A small multi-label audio tagger, trained from scratch.
Model: 5.78M parameters, log mel input, arch convformer, norm layernorm, moe top_k, num experts 32, patch size [4, 4], depths [3, 6, 6], widths [48, 96, 192].
Data: trained on synthesized solo parts of chorales (CocoChorales), 39062 training examples.
Rows from block 11, named by matrix and row number. Each number is 500 + 40 x the weight over the matrix's rms, rounded and kept within 0 to 999. All counts start at 0. Numbers have three digits each.
# pw1: token mixer expand (model.blocks.11.mixer.pw1.weight, 384x192), inputs 0-191
pw1.204:504473468567490536481480494501475466485442492471495430497525437535432464526452488490530498458466507447558487414468541440540668434489456470473539594536547525500537449517476621525526454477498583550506524533494509483482513477510494530519461456535490535522601466532539559455506519519506435544458487438450572460551460534508527478495546529485417503460512467459472507514601477491460471465505553526483534585500554474506488505530449569368523490485532466579511497536537542524545507430440425406488541445487504507535469524492495478463611495542474483553526511500506524418510475512491468513
pw1.205:549451443496536464493462529544486523549486537527549451496515475534479446527504499420490480465534560466492505439547545459516437535613413501561487521537438507502515411446482512409497469479482544474501548492537549509540516437504453551519434512456482463509500428502457500489500494453487492481481493477473497508460468464474476529501521498489495495525496432446490475537474474517563530441555505522510535593506470517548475464456492428490523473414483522508513494525511491473504546466573445487529516510518424541523554554446547437447596486516483569471481509478574561480501474504517442517
pw1.206:449534423473517550552471513534415453605456456523516479529477536461483506454543507535478503507428451434469467504438470458529522475509545469544470505525479507494508468559490501482494445509495430528542512505527496496545525476538509495512447551462586505512539503524557462521483448515599478510547460557482509513492498482482518438470465487460521451545517459440496460471475489509596469532547438564521474479478490427396419440464495442454564456512494509569450508546538435468456583507458486447465481503511562515464459489558455571483553543471525475522491489473474480554485502483505472484
pw1.207:582450486517524500522474506577500560436442514589480546477464469555573468478467523458511510521544525590491486465449472462487461496419521567484458399425483472419499522515486451436522470501498436473511497520446498494472483499521490473490487428458511496444531493474470507540460537479485498421468470541507505496499563578526451476417520509550520555436465484489534530505481435508436478511489455460525442433463475508474510493515539499511506507406479507545492389505526526539457474385516518517546503559422482512559526568463531509459507474530470541575518549448449445545503534452480454452
pw1.208:471459432488541387483472484520495486521513465509483524511497478523519525487480478489509502509481457490508521506508469546464470434433490493483547545450488551499429501488539488521534556479451529511567548436491467594489522506534462526417486504537523507436502490546563474536493564458531459494519517482455468538546534530517460533457513499507477427450484473461509500468518486545436442472514482483504552518528452561516435479463522454506507569536467483493460533499447564545534554445458419472528420512512518517458505501565444490545515501470499475518533451463512576528531534473470503516
pw1.209:541482419454521496506578493519513515406504520556608469471437485472504544502535462532461520552489584515541458495487546588511511510432506480514500490518498509480590561483544572504408443434468463498514458472527484565431485581500497520544533535524569560522535405543513560465488461489481539463497527420512486446527453459417469488433484556506435538461503493472494534497431480549532434504500541561497487507549507462497473522534558500444510481542475572492464456513489540480468408510488479430470435497503386478521443555496525486522453474516493503477473496529487494428516522456552497539
pw1.210:483428530460537497603429510521474545490505528493513515449485455502427511484487499480530512549472530497516472494474473468529535572466465471520499475536508480490508531505452535520495458532524499450526485479561449574465577496460526502483490470504577460432489541474519579503576472545500491532516492502533480458495526512550484493474494485474495505487551503564480509498474540581517488445473477513572475502564474478501451456517531499482455517469533487491467492557508532498499537554460534440493437531508543553509484507468471530459457475533489481523528402541493479537487505446501435519
pw1.211:484543483445473464649489478523419577490457461559456479539497472500504527455444536529478488552459467467506561542490495509508521470506492531453471497562476522545460473499526536540541514561466484514601472546523536465504537565456501550495452518566494491547491542499501459516557511474505480422549481474536490530461525495524511478523500525461482489583495495509489460466493486543504519510532473486487577517439493529521421503534489576549596403494584477521557541455615579495480553500497461422496500520440466515463500476477445554494468531533585512519539481454496542517472471496521487521
pw1.212:560555495589499510501496513561501508509543485516531514514443516482464438534568456484551500518491473478476486474485449498531490547449481485537536434480527493498510554489506547537519525499469507478524492481462509526564525463507462453509488416454541532547459494516490528469444563477475473496471498412567464475510500479488512556472481529523485539471559476506476461523521468449530519531490534492467475486518515540482497453460433454505493472519528460449469476446502491494515490489479486501533504482490518496482567471476499508484469456526483455504519488530507600502468433538474507460
pw1.213:481508453489547436458456507473555472522503481497488484450515488496519547562552456448522465526581536477500538456482504532511469508524473493475497449458481487516397453395474502411512556530463513579522454476576419475539510543569467451566524494511498511466524436472472481547494571473503497487492486533427461491496525486499530462524487481446544448506541461455529497452561451427537479551576491510528503477575481533499461476562537459464551488503499435517510483471521456508451621535461541479556520516488514503469472453497538469496531503505463523472563467481469499531467600468526528460
pw1.214:539547515528520463509461466517549555531484493480594454462449479485532557496521561527550505557432511505468533467443524545486471556575523437495551518529431476471466480474532569448423475470513445501490493474456468553484480544522447525440512474524516481519462614444526485494515507544481480484450476540535545512524393495473546551445511523534489512535499501504493503456513492498471498492516471509485536520476462509566496526430491525482548451594492516553508480484533520512538602449519450509492442476481447547489527491491488544518526544476552515522418512511510523514449597487494496497
pw1.215:556568503485553503572526451453547528536580599556519484438451545461533525558493469571487452557425479515481506561446494469474507541532493551493568485467445434477496512537528523536534522518521509482514448522505463555456452514467518425560507511467491518536506516509560514501473439457466537473446511476491458458523487465532528510487498491540467527532521564451476466493485525496572518502557485465460525496505476476497527466501578502481578518554523541521508513464447518535482515522498537505476418467466500463493607463515528500514500522486512495441428534543519508486478509478472505547
pw1.216:517419508503544536494543426481524460510451440571576462483466499534526584503459484482490422467468509432516533476542489479426393568543494469463501471562472525459516525540539490484475483499551458489541460524493559498542493520496480440566522455535482497565549444559436426557473472528440410475490433453466552471512483548532448496497498536548489479432519508516492500472474442500557388487535465477527471549434451444537442463497497428481551497483551498510578546423465585448446468429421520574438552435447539539492437475500555532457538456475507496484495513462548535507497567526574555518
pw1.217:464523538564526518491564541570481482508487581438520450522513494516464440491522418530512502510476515468561469479430464548521542502487511568482560443572488506575455533513466516429462514562464485487489478506512484444435513503546440503540450505518463538515549544524440462520451509562442532487492511508542514472449519493483500475475505471523560481466474412473539462462447528559488564468521417508507456590543487507500506530487439476519529520565407444544502461548493455497506506480511481468502544437441530530534542483456464434478487465487560465525499478553451574495508502521499521502
pw1.218:519545503494488486498490474501554538585456460495490466510504502456523508576466469458579513588496512480522482559517475535523492515490528530497522462570501454496545507495484531469534497475456509426584573502470521479507551513531465490531475497562496440532539472469547582500554477478514437498472544499497505531547519498517508512461510513533460540479469440489504537486500449503443461445551521551520588495447516533503511453548483500397575467540540538594488564407518540502474492433376517395514500536484457452524496507429451522514479482499507510504479552487408553459467479505510518510
pw1.219:449428444474521572513494459550488504501578443556466534456546467533466502441503613469402478452537526480488519469435519575475469492468535527514456501516524497466515474429458508489509508516525486540469555436468487504513470454505399547492502524482472598493530496453544468477481545497476469524592552548521475533533493509451439481501516504491490500512482547447530442463514505573455482521549471529466398502499437539502573441501532513570514427544552454574532486497463506558517455519516453546544453498406484502484580461570506519478487483561511439545474471470420459519528486485469399490
pw1.220:521487462440519488448489484511504531522479462500456493514547500424476475475607563379390527454497475487526525519443533533473483492564529423548493422535493538489496465474543533538552468539553465520497495462511500472527475530427539565492504533555440430513521581474445467542442505461477476491554466572503493466544474545520563560458492518502476510518486435426520541510454532528497552476510571601479530502487483495548401493528553506453521491499560476434596410566546481534478517484495550505497475526470489472485536477501540548483415460456454500505555501541546549474511433537553472418
pw1.221:460528453561463453481486513510484495545519518493491413486535447453518473472471475477411515462531567537445539471520495486575526520513434533527447484530475553515540568537520462429464514533482518489428495492500531470412504462499441468473504470490538489506473445506508473496409419437507445467559501520417539479510476493511501532484451507533513509502471466440517499504424540507545429511574498505546542520527453513484435537538447492445490466514515528595494555473461471486459433522441470526512449432498448411493503497476463501441523470459491524505505457424529442486482534549525514531
pw1.222:495530585480578497533493544476468486485493533457516487517568500486537579477508510501488522462508541468425519584488505537554534536479490514535507550452454538558452509530531552471460517476509429447487561543512448514548478466488454476483493524455513533518522522433455517520504523491557493520454499436516509496500488542465545539537520523549480463550481512548553540421540530507465565487494537496492468527442498493571454433550554508442468518478480471511466466564442515485422505464464504532542532489464479549536491504454484499467510528520494416530511545533549525570486541487468568417
pw1.223:444474427507503488509503449542488464573517512443461456497506517476497495468501546466506465534538484487527524472531493558521508469476556540479628505438494491451536536494567598546466550488485494517467545478505470459473461510472486497440498524529541495482534520516515479525516502510456508384542536485503578525444593521525526510490499600537526538527542546472498529420513561509513557493493462501525524511467469581561465498541485506493504495475486499493516508481518547455514457517487501508438558524480524487534510591490483508480525491527463528510469499475496526414515542514503380563
pw1.224:497550610544532470448505522438467502491496456577501426480493521444537509469500513470500527468505443518485466457481497564516495528502493559495472486489496487432530527492438509513573459450455525449507462425504542479505563526515524517544483518491524530462577524494475470512500550463541482472461524472474497530502515456471579477537495567563465545500535518525479465505507475559518516475444502518508532528417479486509454482463460439522540559598505460475555511515430568509453512511457466490560482448447478489488510498449444480459460408503514497496498487516435507553495547493499530513
pw1.225:525528472540501505466519526542474521495508468509526474457532465475525481524479560481524507468537459498462491511522463543487467449503444463525481478462533479521455540476510565552468484597498482435486595509459551498520557457484498472580500529526489493548497480486494496550489523558484498492486501577499547509457404546461489489499533549533533486545501504492532485487535480494505532489472517555496465501563439460587520504573473510530513517461448604554453446562521472483547496623545466541493449529495497475497515519498467497481557480570444471466480521530521515512510478555520499488
pw1.226:530409447500466541513497513488500584507510549568415436509468511536508514459503483472474510470516541447473498485487533476571483537494471505481514494427525475433487530473437496453560551543418502509531531469537488555466446452431552493513576537596502473503512482569470431484529518525537531494484470487497476515486427498549496446497520515481505473533525441537525493532487445466495465488520470487463460453540461527462563539562553525488501490519419484482562486440542444513444509496495485522470572457493464448539456501468497512469464548484455503550475550424504517587499460487461437450
pw1.227:517515487428508455483451534487483482562536541461517519504532443476550514491543522431554532542585499486499542541424548480507433511489460495466528493447469527582463493503556578441504505479511523525502446464540569463557472427476541438490467523506500473533488486423507475553458541456461490469478534570514476501567509515512479514483521557493507559481454535483537543512510493540508568451533415591498502534510539519532470473559561547484518536536492529550555538487501530459495526475564502494518495538502471546529544482553511489517472513527432472445518504479509486480506421540470538500
pw1.228:535478475509494468469525510503492541533491526517529517515569477556502504485444452433480519497524550510550494498497471496473520572529502587505512446501540512503516463551482460538492509463509419448568553500523460458441548436557506508462493473534524534540496531540499521503498467488509487517540556533502472498512495435556498530495545557540478504484525457467577518509458487490506504535459499538542522548443464492513496477433454493523479575487522518466543557462494518522554523525567497542501478497469497539533493524492526508460538503537508521496491524509487490497430499508527461510
pw1.229:454541481568493487490486438501512443555483503540467441527464469504474486536479479515496477435567561543465536458533512511506488504533454477503450517564502494521480525484558511498526492476501485554534530501476466460530497505520456478513499554495477544465499475517518506484499515516453545462494498481484521496451474426491449526553530499539517541543501502529488495491558500521440545508490460483533548482467538511505525524496491391509476439502523509562465530479537490503511464515489535507519501474535481493501485494488471452459484606534506538451479510419529491520494472514478473492
pw1.230:461463489495517516480434557494498523508471517489534511454523400468555490512523506472523552496461484505481579584445591477450545523493597521526567434459485469572531458549545468564571373470477496453544472491478528422469479490460452526524586526493517499523518575540476471520509432479422429492526514544509482528454470510586424515450495488440474486546511474547490479486526502556513570520472460593505509445496430556546463511491568496507539486514512523517511531508530483590532530563576455562469455553535527524494513506509532478413549466519548434528491454508599477571548474569447495550
pw1.231:502491438514461519535465470543489483505398471525515540498533548541530428572527543558428467524535485495470514523395527468463484551543542578493471508492543539462437498488451530507499512441481518517507484525512527512495536604453460442561501486511544519565520468513483547519532512473541472422502500483520428538452568499469483547498515459501499427483459507476519427530561495424499544531535481466454525500416472457469474507485498470460522608451564503532510492480461536514542435427487493454558463513482428449498440520468500539486525504468541520506499420537456526483510545534500521476
pw1.232:503481483510454480531483506531509453578519481475511527533450494465448547519520519541486501542545519488444529489488455545475528529465498540478459417475508501512512508503520577485486525528528506549412489419484526492541500514510442522489514518481520450442524481433440434544474481455528516578508508517480576566519525549474470495532453492441547447548511519541525541566467498501463564520478525522433542455480497504500586461450447457487534506501495489436527517489541519542542519487541443481545556584419511521560493548541428443474482520416516534499460519435497511487509509502470506519
pw1.233:586491561501545540428519494396450492533492487583603440483465407446461522433476469448487495553448417421518539561451462535488517485485480536505515501531518542510512496497517468529546447578459502514544535511565471569512470452422457442418480537526495560604454491506515468419523451520494522461451479441515543547421532414579518508465564503543442499481472568497513439500516490483488497481459520392506484498531481558444460514441640496465479468435553489559508502602488562536497501475542531533519336497538516429509458564464505543469546587521418484549566518496471565530474457514393505536
pw1.234:422474528502489438481451553546472430446490532522535494498488438468489510526514549553513490500480502474532572508491487507500482432492471465536538538527499502448506487502485528477493568538566538516484435537508416483496502444511504500512424532481549533504504567521500488504491495570536486492476537480522498552482512490498450434457502473533415488540568506530501513428494558535459541484493497532578484495489510513522559520456496476501525446486480511405541461559501569482564602542523452479465482470447509511502499548464477458450492436498471485509535581499531484527477494476453508477
pw1.235:503457457526544503462468457498441509484555458493493584532463452523382452438541479428518450487582522489470424436494558517561493493504475473544443481559544481457556508569540539463478475575463461474503531489448522487448576428498546503460455532466572510527626513530532533486474480485541509509385487523567486526423483536489510465482412613479520535554512465510536552424524541477557465565467447547560444425476542469520514478543472509507445524513546566594549491559515500408535533457479516525529480473453441559586539547613468499431503511521536470592504467455470489543518431483450541518
pw1.236:469531419586467570469460530540528518554454426485465476461480436463542505525510518459542497560426468500446520481518507376523528430584495541543528431491482524555577454515482483460466480534542465558559460564464543504528537546503542499563463525569494512483569472493558580516520464553545447498517533587478546491481553465463531533529533523513489507447521488515518555537501573512452516512543439538548557543531564537525491447561537438459473493501506514544522491551479534604559497534457479490511573499564539516457547501550508485431544470470485542458527487520514508492451476410507512537
pw1.237:468447421587453461473546478547478486572497524536572476492492549500517512410482471428514523510542481484466471548523513555505496492416506635532500493537503499498505525519534531508506478515508519556437482553518527529488459514521455522523572481524622439558477464510507498520463469469532454510524480503535481504417486486504468532505459492528418487535504509488532475494444429490517432526462542508542459504521492550521466490562562449472572569464496455509490484536533528528444531454566506453554491506475522566436481522528534450503567526499466507460535454515441500525490518504529506494
pw1.238:539519524530492487510514417493494516542516457494497457508452549494503467530518543477546481486536490513530436519530511488469531529528512539522485460493564528468525561457514503537518459509424500540443494502517516469450504419443511529541504534496531430492469477501520519544477485452513525463450506474540530498541497491542546502442496457506458459520480503503529453470550506502503499546538500486451502515484509493513501520436546559457505414513520517456485484506547506485486517479539463514500483474505486466521547561496479511456537565510509504438534460501440438442584572482551531475
pw1.239:475521512523552580523418470505520476455542551515505522484494499544475552555559456492516509564568484428506519479541577476470541566487472449562545511506568487457560539532451462532469511530467458524461468486469510497459461509516498578516409488516475489527502507465461481465461486514489516546454464535457508486552563403472431523547581491477479530444423468527577491511472522465548553476482477463488504523537454555481478461489517456470563538505582571578481492526513479485568450520473504531484548504519466468536564496530440487487519542540491409443561469515571512533484515516518488481
pw1.240:509476474465439440531432430462454490399496521484481470527515509528569505458560453480527570521479543504468527466513450453478512533529436454499522466495562443547505509487571442490528467548495543539475431537533482480507497532539472547455480489462484462493531486479475511500558570467502530435550501556473456455473502388485532482522505511494458585521470522532494447501516548499481477430540534387463473463477510455554433538443489498542535493494474470517516469465487457471472453583475507488511491458518501427495534432424487482514496519503531503505467497514474477502470459505501532515
pw1.241:478545436518457503529563472519458607496501501511451538486514510517475550412483537442488532507479475509486525549475500513473531545474509484562459571535524516574507485518589467525490529509447506481550555466545533493491522469466494446448444472524470536470531468532469571482488523497484528534534449462500512516542446534521521590506483517503476434529523488427515453470504474535566469532507528523508532559484450456494458542457504489558424486541510462533492476552503530484530473510463489472472511479517513542533470516392504444481487468506515519513482438505497527563539533409466468588
pw1.242:539543482509570483483539530479522528575536436514486486466400478472442500473504446517529452487460495507497513471494527480526471539502524583549458568530516469505461453489467510399525521521517486564485487500538538528495541491464553471449501510507479477478534474418465504452528456531496512431494570499545500488461584452506507513579461533452469543469554506518541436478508468536469460442522530543515517540486480455440483489457497458452436496553497469577569501554500505519480482519528554497450413506450412561534436495494492498527475493501432503547515450480471517495549539476506431514
pw1.243:515515497515497463583528499534548510514485536384490501440411544477434469528481425476492421517543562479503462501512503452531469558428509491501503492453476546565549527489542474454525440588464495478527536456526550462574413519484528521561443443547501443470584473489459513488502509487405553507501576488510450529495468496559485540477514510500475546511444524496428479446538474539559480491543471464458504540499531444537500589462514494531522534487464466479449418479455510453511531495477489468501510527480495501399519515414460567475576557483558462497473460533497492464491447450477509481
pw1.244:482492531518509437559468432568573541595490552532564550475446436497454484567557528406526502559471517515419563586498517493466474554552537552500457525477505586477504484450482524583514534581518540497492556537518537497484590538479514463428448475521539491467465505500504543527488473528571425576492513530484483536495475501482467493501531501501462492491543466539508497457510558477434543549470544515593485503459498541471540503510541474468497494501480537508491498502557418423581472494530466523448469539436486530459402508509470437422424543494561476515480520493497558504600450472487415489
pw1.245:496521465444448483512555451524452462575516492579552486476507521452512477436482498532423530497631446521503554513468468576561622529488534478529522528526495504458486494478538502491440530510578525520532423488487562453516495512454490549482461438514485482519443499459448436445542568452529517538431518508476463591512497454494522573496587499514541609446471482514503477573488561513489572394509460534500489452468471515469502422465548510483558507544510474532544417531499536423564489550485439461443488446467463504492531572532487509489455474512538497493593459471545560455409543595485492431
pw1.246:461475440435488472490507498568538458458542441562527473516500496432514503541485574552484529495492484476505470447501470518570536504452485505527513466460472482509472397535490583449507473535471508492451494487459486523470479415582400460366419506550535533514527520473573563433517453491505498500513506503522482492518474529442485464509489540454508510496521528456433456451519486518453512479539542513498470531509570507491446481511543531509491450511554499470505538513493509471445539512440519485498504511436517574461559443465464460454543470427546487529509487451542516454460528447463523496
pw1.247:515469472567489500453468552484497547462512508498572531510529444538515505429536495493539477498526493484547455457529502516513534543504571517491501476502478484472461457467540527485437439506489518434494474527530452509546523461552515534502392521548474513474526538471463546465528547485524439505497551487452449527501554569456531543452528542546489474415528536462432506516449469519525528480537518520473509551529531517466474549511421545536510482475503506533416489487475553510483514490472469503524513535480492516463495446489539510529499577561503515544544492529507513514571480519451499573
pw1.248:468461512576501484441580471478536468567456452496527538465472540419490541574545454416449473541561530431480527504517487490468470499489465461494507462482511440579461517464542522439464547488511461506482408486513587579466509519424590542474466543553513493541454505507516516506538526498445446485533538476521483456547512468505488425557417543459485514485500496462515511537544488496547506446509498519493584496494494459447427504552519490472418524560528550492516529467489551523523488471519513513523509529541507495521466468525451528466531528497488571504572534516453582485473530455482466536
pw1.249:540558524450533414577539525506510483517536432516548465470402486504507564478445492523473482510399518521549482521557401479558531501497513513611477434463500536529489557472479512535527431491548565506462496535439551450449549496510453428417485491495454499490538525504586455582511514499479450511537439536466464507460532495456513533456515542492531457513534434489475446516544459569481528521474407533463494490444460486518473498527578520485463547510521551475490486503510542501471524488480482512504552527483507472476442456528488475420504459490538504541485456594537503618458474436524434539
pw1.250:483451487542558477492448554439479452479561463563493568502507580560505563499504497489532540470520506604488479559420461559498465531491573505503469517480441452487455507511463475526519455488434509545509544528488496489485521446486485469497561527482560464497472521480487460542546530433523502462440491460466484436460578516540502565484530492461521490549468463512480424463491489504507466495459496508465529435517518454499470496449507509500554507432517511514492500547418493511455488489510454496515536475463570504509514508500496463435526463439525449486488523506522436526483525490463541479
pw1.251:501469470504528516460510494495543466482533541478513439431486552499462493511475488513424482577518592523558496489443488468554467505486452542474503503444489496570496451469462519494499554482534499538547545483491530514500538442494489496566506515545514498526510511551494580506529498560419472563496505500554454500470567392519518525461508526430481467490507544495500499502547512481445462433549525486479511479574498540516482530546564525451502497522474517482471476508447479466495513440453475498520455547481527486488472465487449449532511526503463458483543495428493494535539562432450528517
pw1.252:527545497560523488558458506498469459539561518420522560538502513457477482469499471504451487531543513427465473505569540539544576489541425502523488489467490494451545491550539470423519502526512522461503480420474467530461529443433503455504512533480427526534489520469498490433497509540459484461480483440545520545512493469511507481452432470482484511517538482504508501476498460495536471492528530513427486442470498432460553494501519531551526531506519490489573539482456551486548472480488482464476452557538457450493503531495463565466564511478472487529517485481541554474538612458495468466
pw1.253:467565473506529400464564476483461481532504508509590486531516498545509509540579567449473453490460523466557506473516499549480498478530488553411440457498555503487459478571518480481508488421471496417485519551470443524363499476537495439456553444576559447526512454493488516598530540545451425479445475502490509500422450479540424428502537536525535517490504527553509511492520540529481531522519516455551505496538512532542505493569509565507595574516558505489553491459463531472497522518491529466566483544460498503494527430531494536417491475555475564411603529514529529548475511485503485528
pw1.254:620486421515508504595567465531486469491540557449484428508447468514465540493527489564452432556517462426532508494503536409507479498411488538455425533465533495556459496565491505517573563477584489524467462503537526592432484548524491461542534499487516513505485525560551535513516509534438539410546445357422464474494448504510535456467526504475417511521500509457478441486431502575550492420575451513535530574519462432514440533527473506478530420523419518536530469497468503500553501414525534455515456499459477507483515391528564462477493516536571447529464471501497432543487561458520494474
pw1.255:478502563477507433438522509531493493419519521440519499574471437498468492479492444565462474514557453425452505440463604434487526482471496477545529512476439421488492539525508563508515533516459535507533525480474445468472474451492543453494539529530533479523494547478440449549491504472549502448461485547473588493507464476534501441458555485441472472518479440437519485497490533472489472465578483488494479504473525500435493517521518476481524513452498461460519520536503490522501466433420504466495508522475486514553489486403523490495525516488525537505541524473511558476455555464515505491
pw1.256:458554474535530561549479498503379515541467568477508463469475463513470540547542490482497472445519546462497552493508461540505492509505448572469536493568467401466509526436537525465453454528533518523499568541526492501543531487466502415613443447518515502547488521489487504494462471486515536551466472582494477526497541453460515496529490523453480461548539499494481542534507480430524505486548528463448631575491509479526453496523496503500534467498463539545517502534489505476496539528567585553531601602520404493546518501449481529508508534540561468452476493510492489478564529484531481534
pw1.257:491553522440487421426491490461460529479483517507549458490553534452471467479529521434538491506480541513553564514518504479488414458455518539533467517457446512491536571542541468519473437548442483492482486552508526523505527563510444473525473466508482571500448507516445516541497499439431448467502506465521446513521524466496485518504484455468508516514428462505540470520530493453547537476596442469502486521451493484508490486473529465477444507449478523457519483541478475480438485430493536588443491548495472510528532553434479507498479492471491535503490451493507498509498558509507502523
pw1.258:430549534489508544492535535538570492493544479508520450461509509431431531493479540471475500495527462500573532488469528473487526528515429493502482575531509517522483488488532425528436517483498462541426447476501530500419553515456483460541466536403493574522475523452463600558490522518477505461536477465557440502537475435451518472539542479479512523486518507451484513475496496521511501460495509479504459547384497481490468486478569515497491484468535524489433473529465467443462488511492475500553480582387457500459554554462513456475547518510549540468534476479420500481539543444521500524
pw1.259:509509535489527487443508516523467460607574571476423490504500509455523518443482550506516540488488461466470439469418574607544484513499487557448539489497532547533538524463476453506512482499451493517522513477519499462516577489490486495542497522550462460488545490526553465509488546523567488508494550460520490525562507499498510518531431476514496515447482483512546525502522539494498489493510563487486473499495519463561429532545528491540511479485521566553556509584477491493522526472470526537591497457468502516500463541516456502497531507477471527522547565473539509563524461509529466464
pw1.260:539468476550539522525534478464545474510467419465471510591511473502527575490526521482543481501538514525483520515485503537598475541491501443530435459455527494428467471482460542436548437536493476513513527493510445541568487420465521495532490532497518508581561461527502482514454522432486513511461511517483455465494431461467548528512473516475519499512470520533559500493497562483461453468512515532524495515547504470512497471457526474510536527521509462542524443530533547504540545501490516450547517519481514477507555491521492489532533556527490538542434477515529524605503489446554504457
pw1.261:436502442589454508461493419518499530513465562537550459456473574552501472497535486462455487517493499455532436506488495516566514504444494494457491440495570498529437508501533519515495508616540459575517476510470562523522553536558430482470448570513499445447504545528570548492520524493452492437443443475544481490388566531543456493478553435433531505457485443449483493539492519553514501485516530539484464528477467437470490517481467480429476532492517509459532464497519567524461466515487529440456387503526470420434551579513486520484557489504524489499521500544466490527529529439575446524
pw1.262:502533515520581492552483495558462512490474482510560469518498490455472454462615478530492474484564447507382536516513470468522542520556525548539491512537474471518501492504483505559527489526518486584511449516486506433469544477533501531568523518523538552540494551523487470516575450502487547488506559512548496506543479463494538477492525483477477514524497460466526511467509499498491439546486542523558445459499509523497455455475547521439521467505468536520529508603509499440465506544476478532551466532406526461508498486451510543489490488508555511450468535494456454472516504486429546501
pw1.263:445500399445561408479409478464479517494515517475543523462534543454560535523531521447547503505523533526532450502558459540556531519506534575457483457513546467448449505477548463488510503515529518474433524535523471483524551559428468558488530479543498545518415484512482492508519454531521448477538515487503573483468539488534582525564500527497521479503502447471514479446479523547527472439540518518504514433537565505494495461578549457507506505481466536512527510517504508504489465455506529544486395484494428488558510540527531478495512555525550446508551541465422456593543577552565510440
pw1.264:455468399465550495414509535523466505516494409503543473508522579518413487508544494532498408487464510485535477463517495480516534452485500504397529365550525555496589506540468493567482479469467444487516487563561546523457518529503495527383579481489460507506553429508457606512548481479447492438471527389504497524548474534433480531527577615574501466431498488559539437603501517551450448491516423520462510577512500475528441492455534546477449458551468546558513511557600603530578485565590514549545462543562457474419631494508530563528540509443428458429529462549486420466585533479470451558
pw1.265:569449465516552520566521517503494501416533435494519494432484507478480470437463533444506553525502507487554409588447500497478490627467493452607455506455450479448489528524493470516504494573452476508557451532479481482503482463506460461477451513537501500523528559458532490531481482476507488511507578475567566544523478531485550505446482410477487545506471438554524391529449475479504464454499531560501513485459475487500543467431580483488535532511463508504526513559511550506509489477478468493546475481502524474522499449506414459471520498475522494489432488558485563529512489507547462448
pw1.266:429539502480482493459428508479479544493541444527624507509521562465548478582472527451568428549543532504504477507503413552475478482516474526456482538499496451427385529463554549506459437486491468510488530504456510505461505530526523501550487476511507559458409458508449583552473469470481489518525487455516483498552527541501521548465508528482551438477483542490522511545459499496518488508497446532491513534436541490528582505520584482432533435424576528432507507529532567494470525491454485503402482515498537482497499534454504492576528441488503527438529501489481422567530570449503537551
pw1.267:542539471510524559531481462506473607531513466561565524462494492462515517544489429531489445482558500498497535480517573543535453527504492555533399441573534478541521493453480538547539542573470449453527536494479505532557455486462505557492475523545573510461474400470531517515490470510583502442510544490528531508428462447516436545464515523468512560542474467486492488501529515486543537504474526475550508529470509549508536517547499516409472436480525514469485445518564496531490544488511541431472548505481528517493561505416580506527493474424549487478461540519554513563496478487533555488
pw1.268:478486463557437468453496491560500481499484465444469478539458519440519491440436464462514473440483486488452515494471519526535485451519452518466594434495481492466488487486512581468441475485473554491418573515517558508518557430489444470463452495493415430498443488462532497520471527526492444537466499504534552535549510453467466446502515490536438463522518435517475501488522449510410494523500550426537579459498503480429527518466460524488456535519521517421464449516508527513493527527507494587399454484467503529562479471547537517447446540482462491473518516526509484551493504463480486485
pw1.269:577562578543522507508525503512529478478540506578537463475482514519503424496493492493499565481501407456515471519488537498570520531481465508520513472520554470449572527528503501464564489535527467506442529450484485496505475514536450479492474462432497480494396545511438534466453505494466542508454492488526517527489506521529588422573469465509505486542545510526557497519495445531496524532499537489472509536499538490420498405507496537472524501567504508463460512470502527460533482424481563478389440543480514544471510458540516511461551493510514452525589528501570528482567516525499511421
pw1.270:481505468489441503543526479421584527450491507536501506496555468494526412559505533555450415551433456451630446600463503477514403572568485479465534563456480523502517540518515508546516418445581424584506449524550473458503601486537498478502494545498449549490517462508451504577432482419444526433418478471455494438545431549548592523474499450416517540464438453472601460559506485433569518456478526525490488586468412457481568443511530475435491478468533442506460491482492514413472440451444514480476414556406472494466569443487491495499540546538557482414422458522489483528576516504590546570
pw1.271:492445453521482496461453539570513437444435546530509494510526481491464537521487504610407476469468428504476578455484555478451548457540491563486571408490481515481469556413514506443525535517490524426505507499487458440505461460516401555558452448448473593507479536486548462501515538499450443499532499527567419539428531531529439489515483475478502462529504433462505453497535538473461509478515481560490489525450425455522476507489504454451532546521548481533472475466524489469530493489472466487476516467471427514499544521511468501448451471547567492483541514455516513498431571518516477492
pw1.272:476524505527509538478496472510501495513488539550501480488505490507503476527473468461516480572578523456507491459408488481518563439471464515519493494545455451549519529491522540486526561519574449576518526473445436531525520526491545522548518505524432522537493483495514545465492484497492501463526453530455522487500551451519476549458557520454516494517435480511537561437467491454522519527458473445432541473511490449471499460478516550473511493453471451475514466556513480547541466541557489437454551491451462490529561474508445499537534542470494522462544548500539497475479527520507544483
pw1.273:566503504437516507546500559444488466473547584518480494607527508513562506488538503546556531545495528501533509577475494557498560532492528522425539480505539470510427513477439491457540514506487464439577509460443441502567494517539540528496485479492472508480521563443490481499512556476527527519473489492524518549527452537447540441500505502551410490476536532478527455523497531474457455489470420471560535472524461555532492458518487533538550483488442542523511488602418458479495545475496519472514623475449472502453490503539502482467560517456480466492504519570527493458492471496458502457
pw1.274:530663539591467538473399465543533453525417489487476529509481478514448415518481438511490487553471527416492433530508589449555507519421494598511492389502492521393507464445538503454506475502527471504481507475432409483519545517438528493570534479468510517518535527520555539545509482506460574499523440429520479484458520543554510511486545529473543441534459549550487472432553477525503484507566560531464478455493472443484526539458490496455408499499503484413549527510473462407503492488480569414555446499523481570489485543462447472524492515479465482504518522515490488505516519461542465445
pw1.275:481488504491492531514460453475502474479504423498542460558479464441512446515440576557523418484488424559520530480502572519541523491502502558459454448511493405495517476485499432450456534500475513483459552494477525517475477482482540493526493489511511520499467523530519483496456447498469483527459469489502505524503463522535523514472463482529484490536481549495505477491456524451518483572515505580425428481480504458552443464534486484449479508521540475520436516496551512512531503497559476479506454459554455533558513512542536496534558512504502500501430496471457445534484511446498483474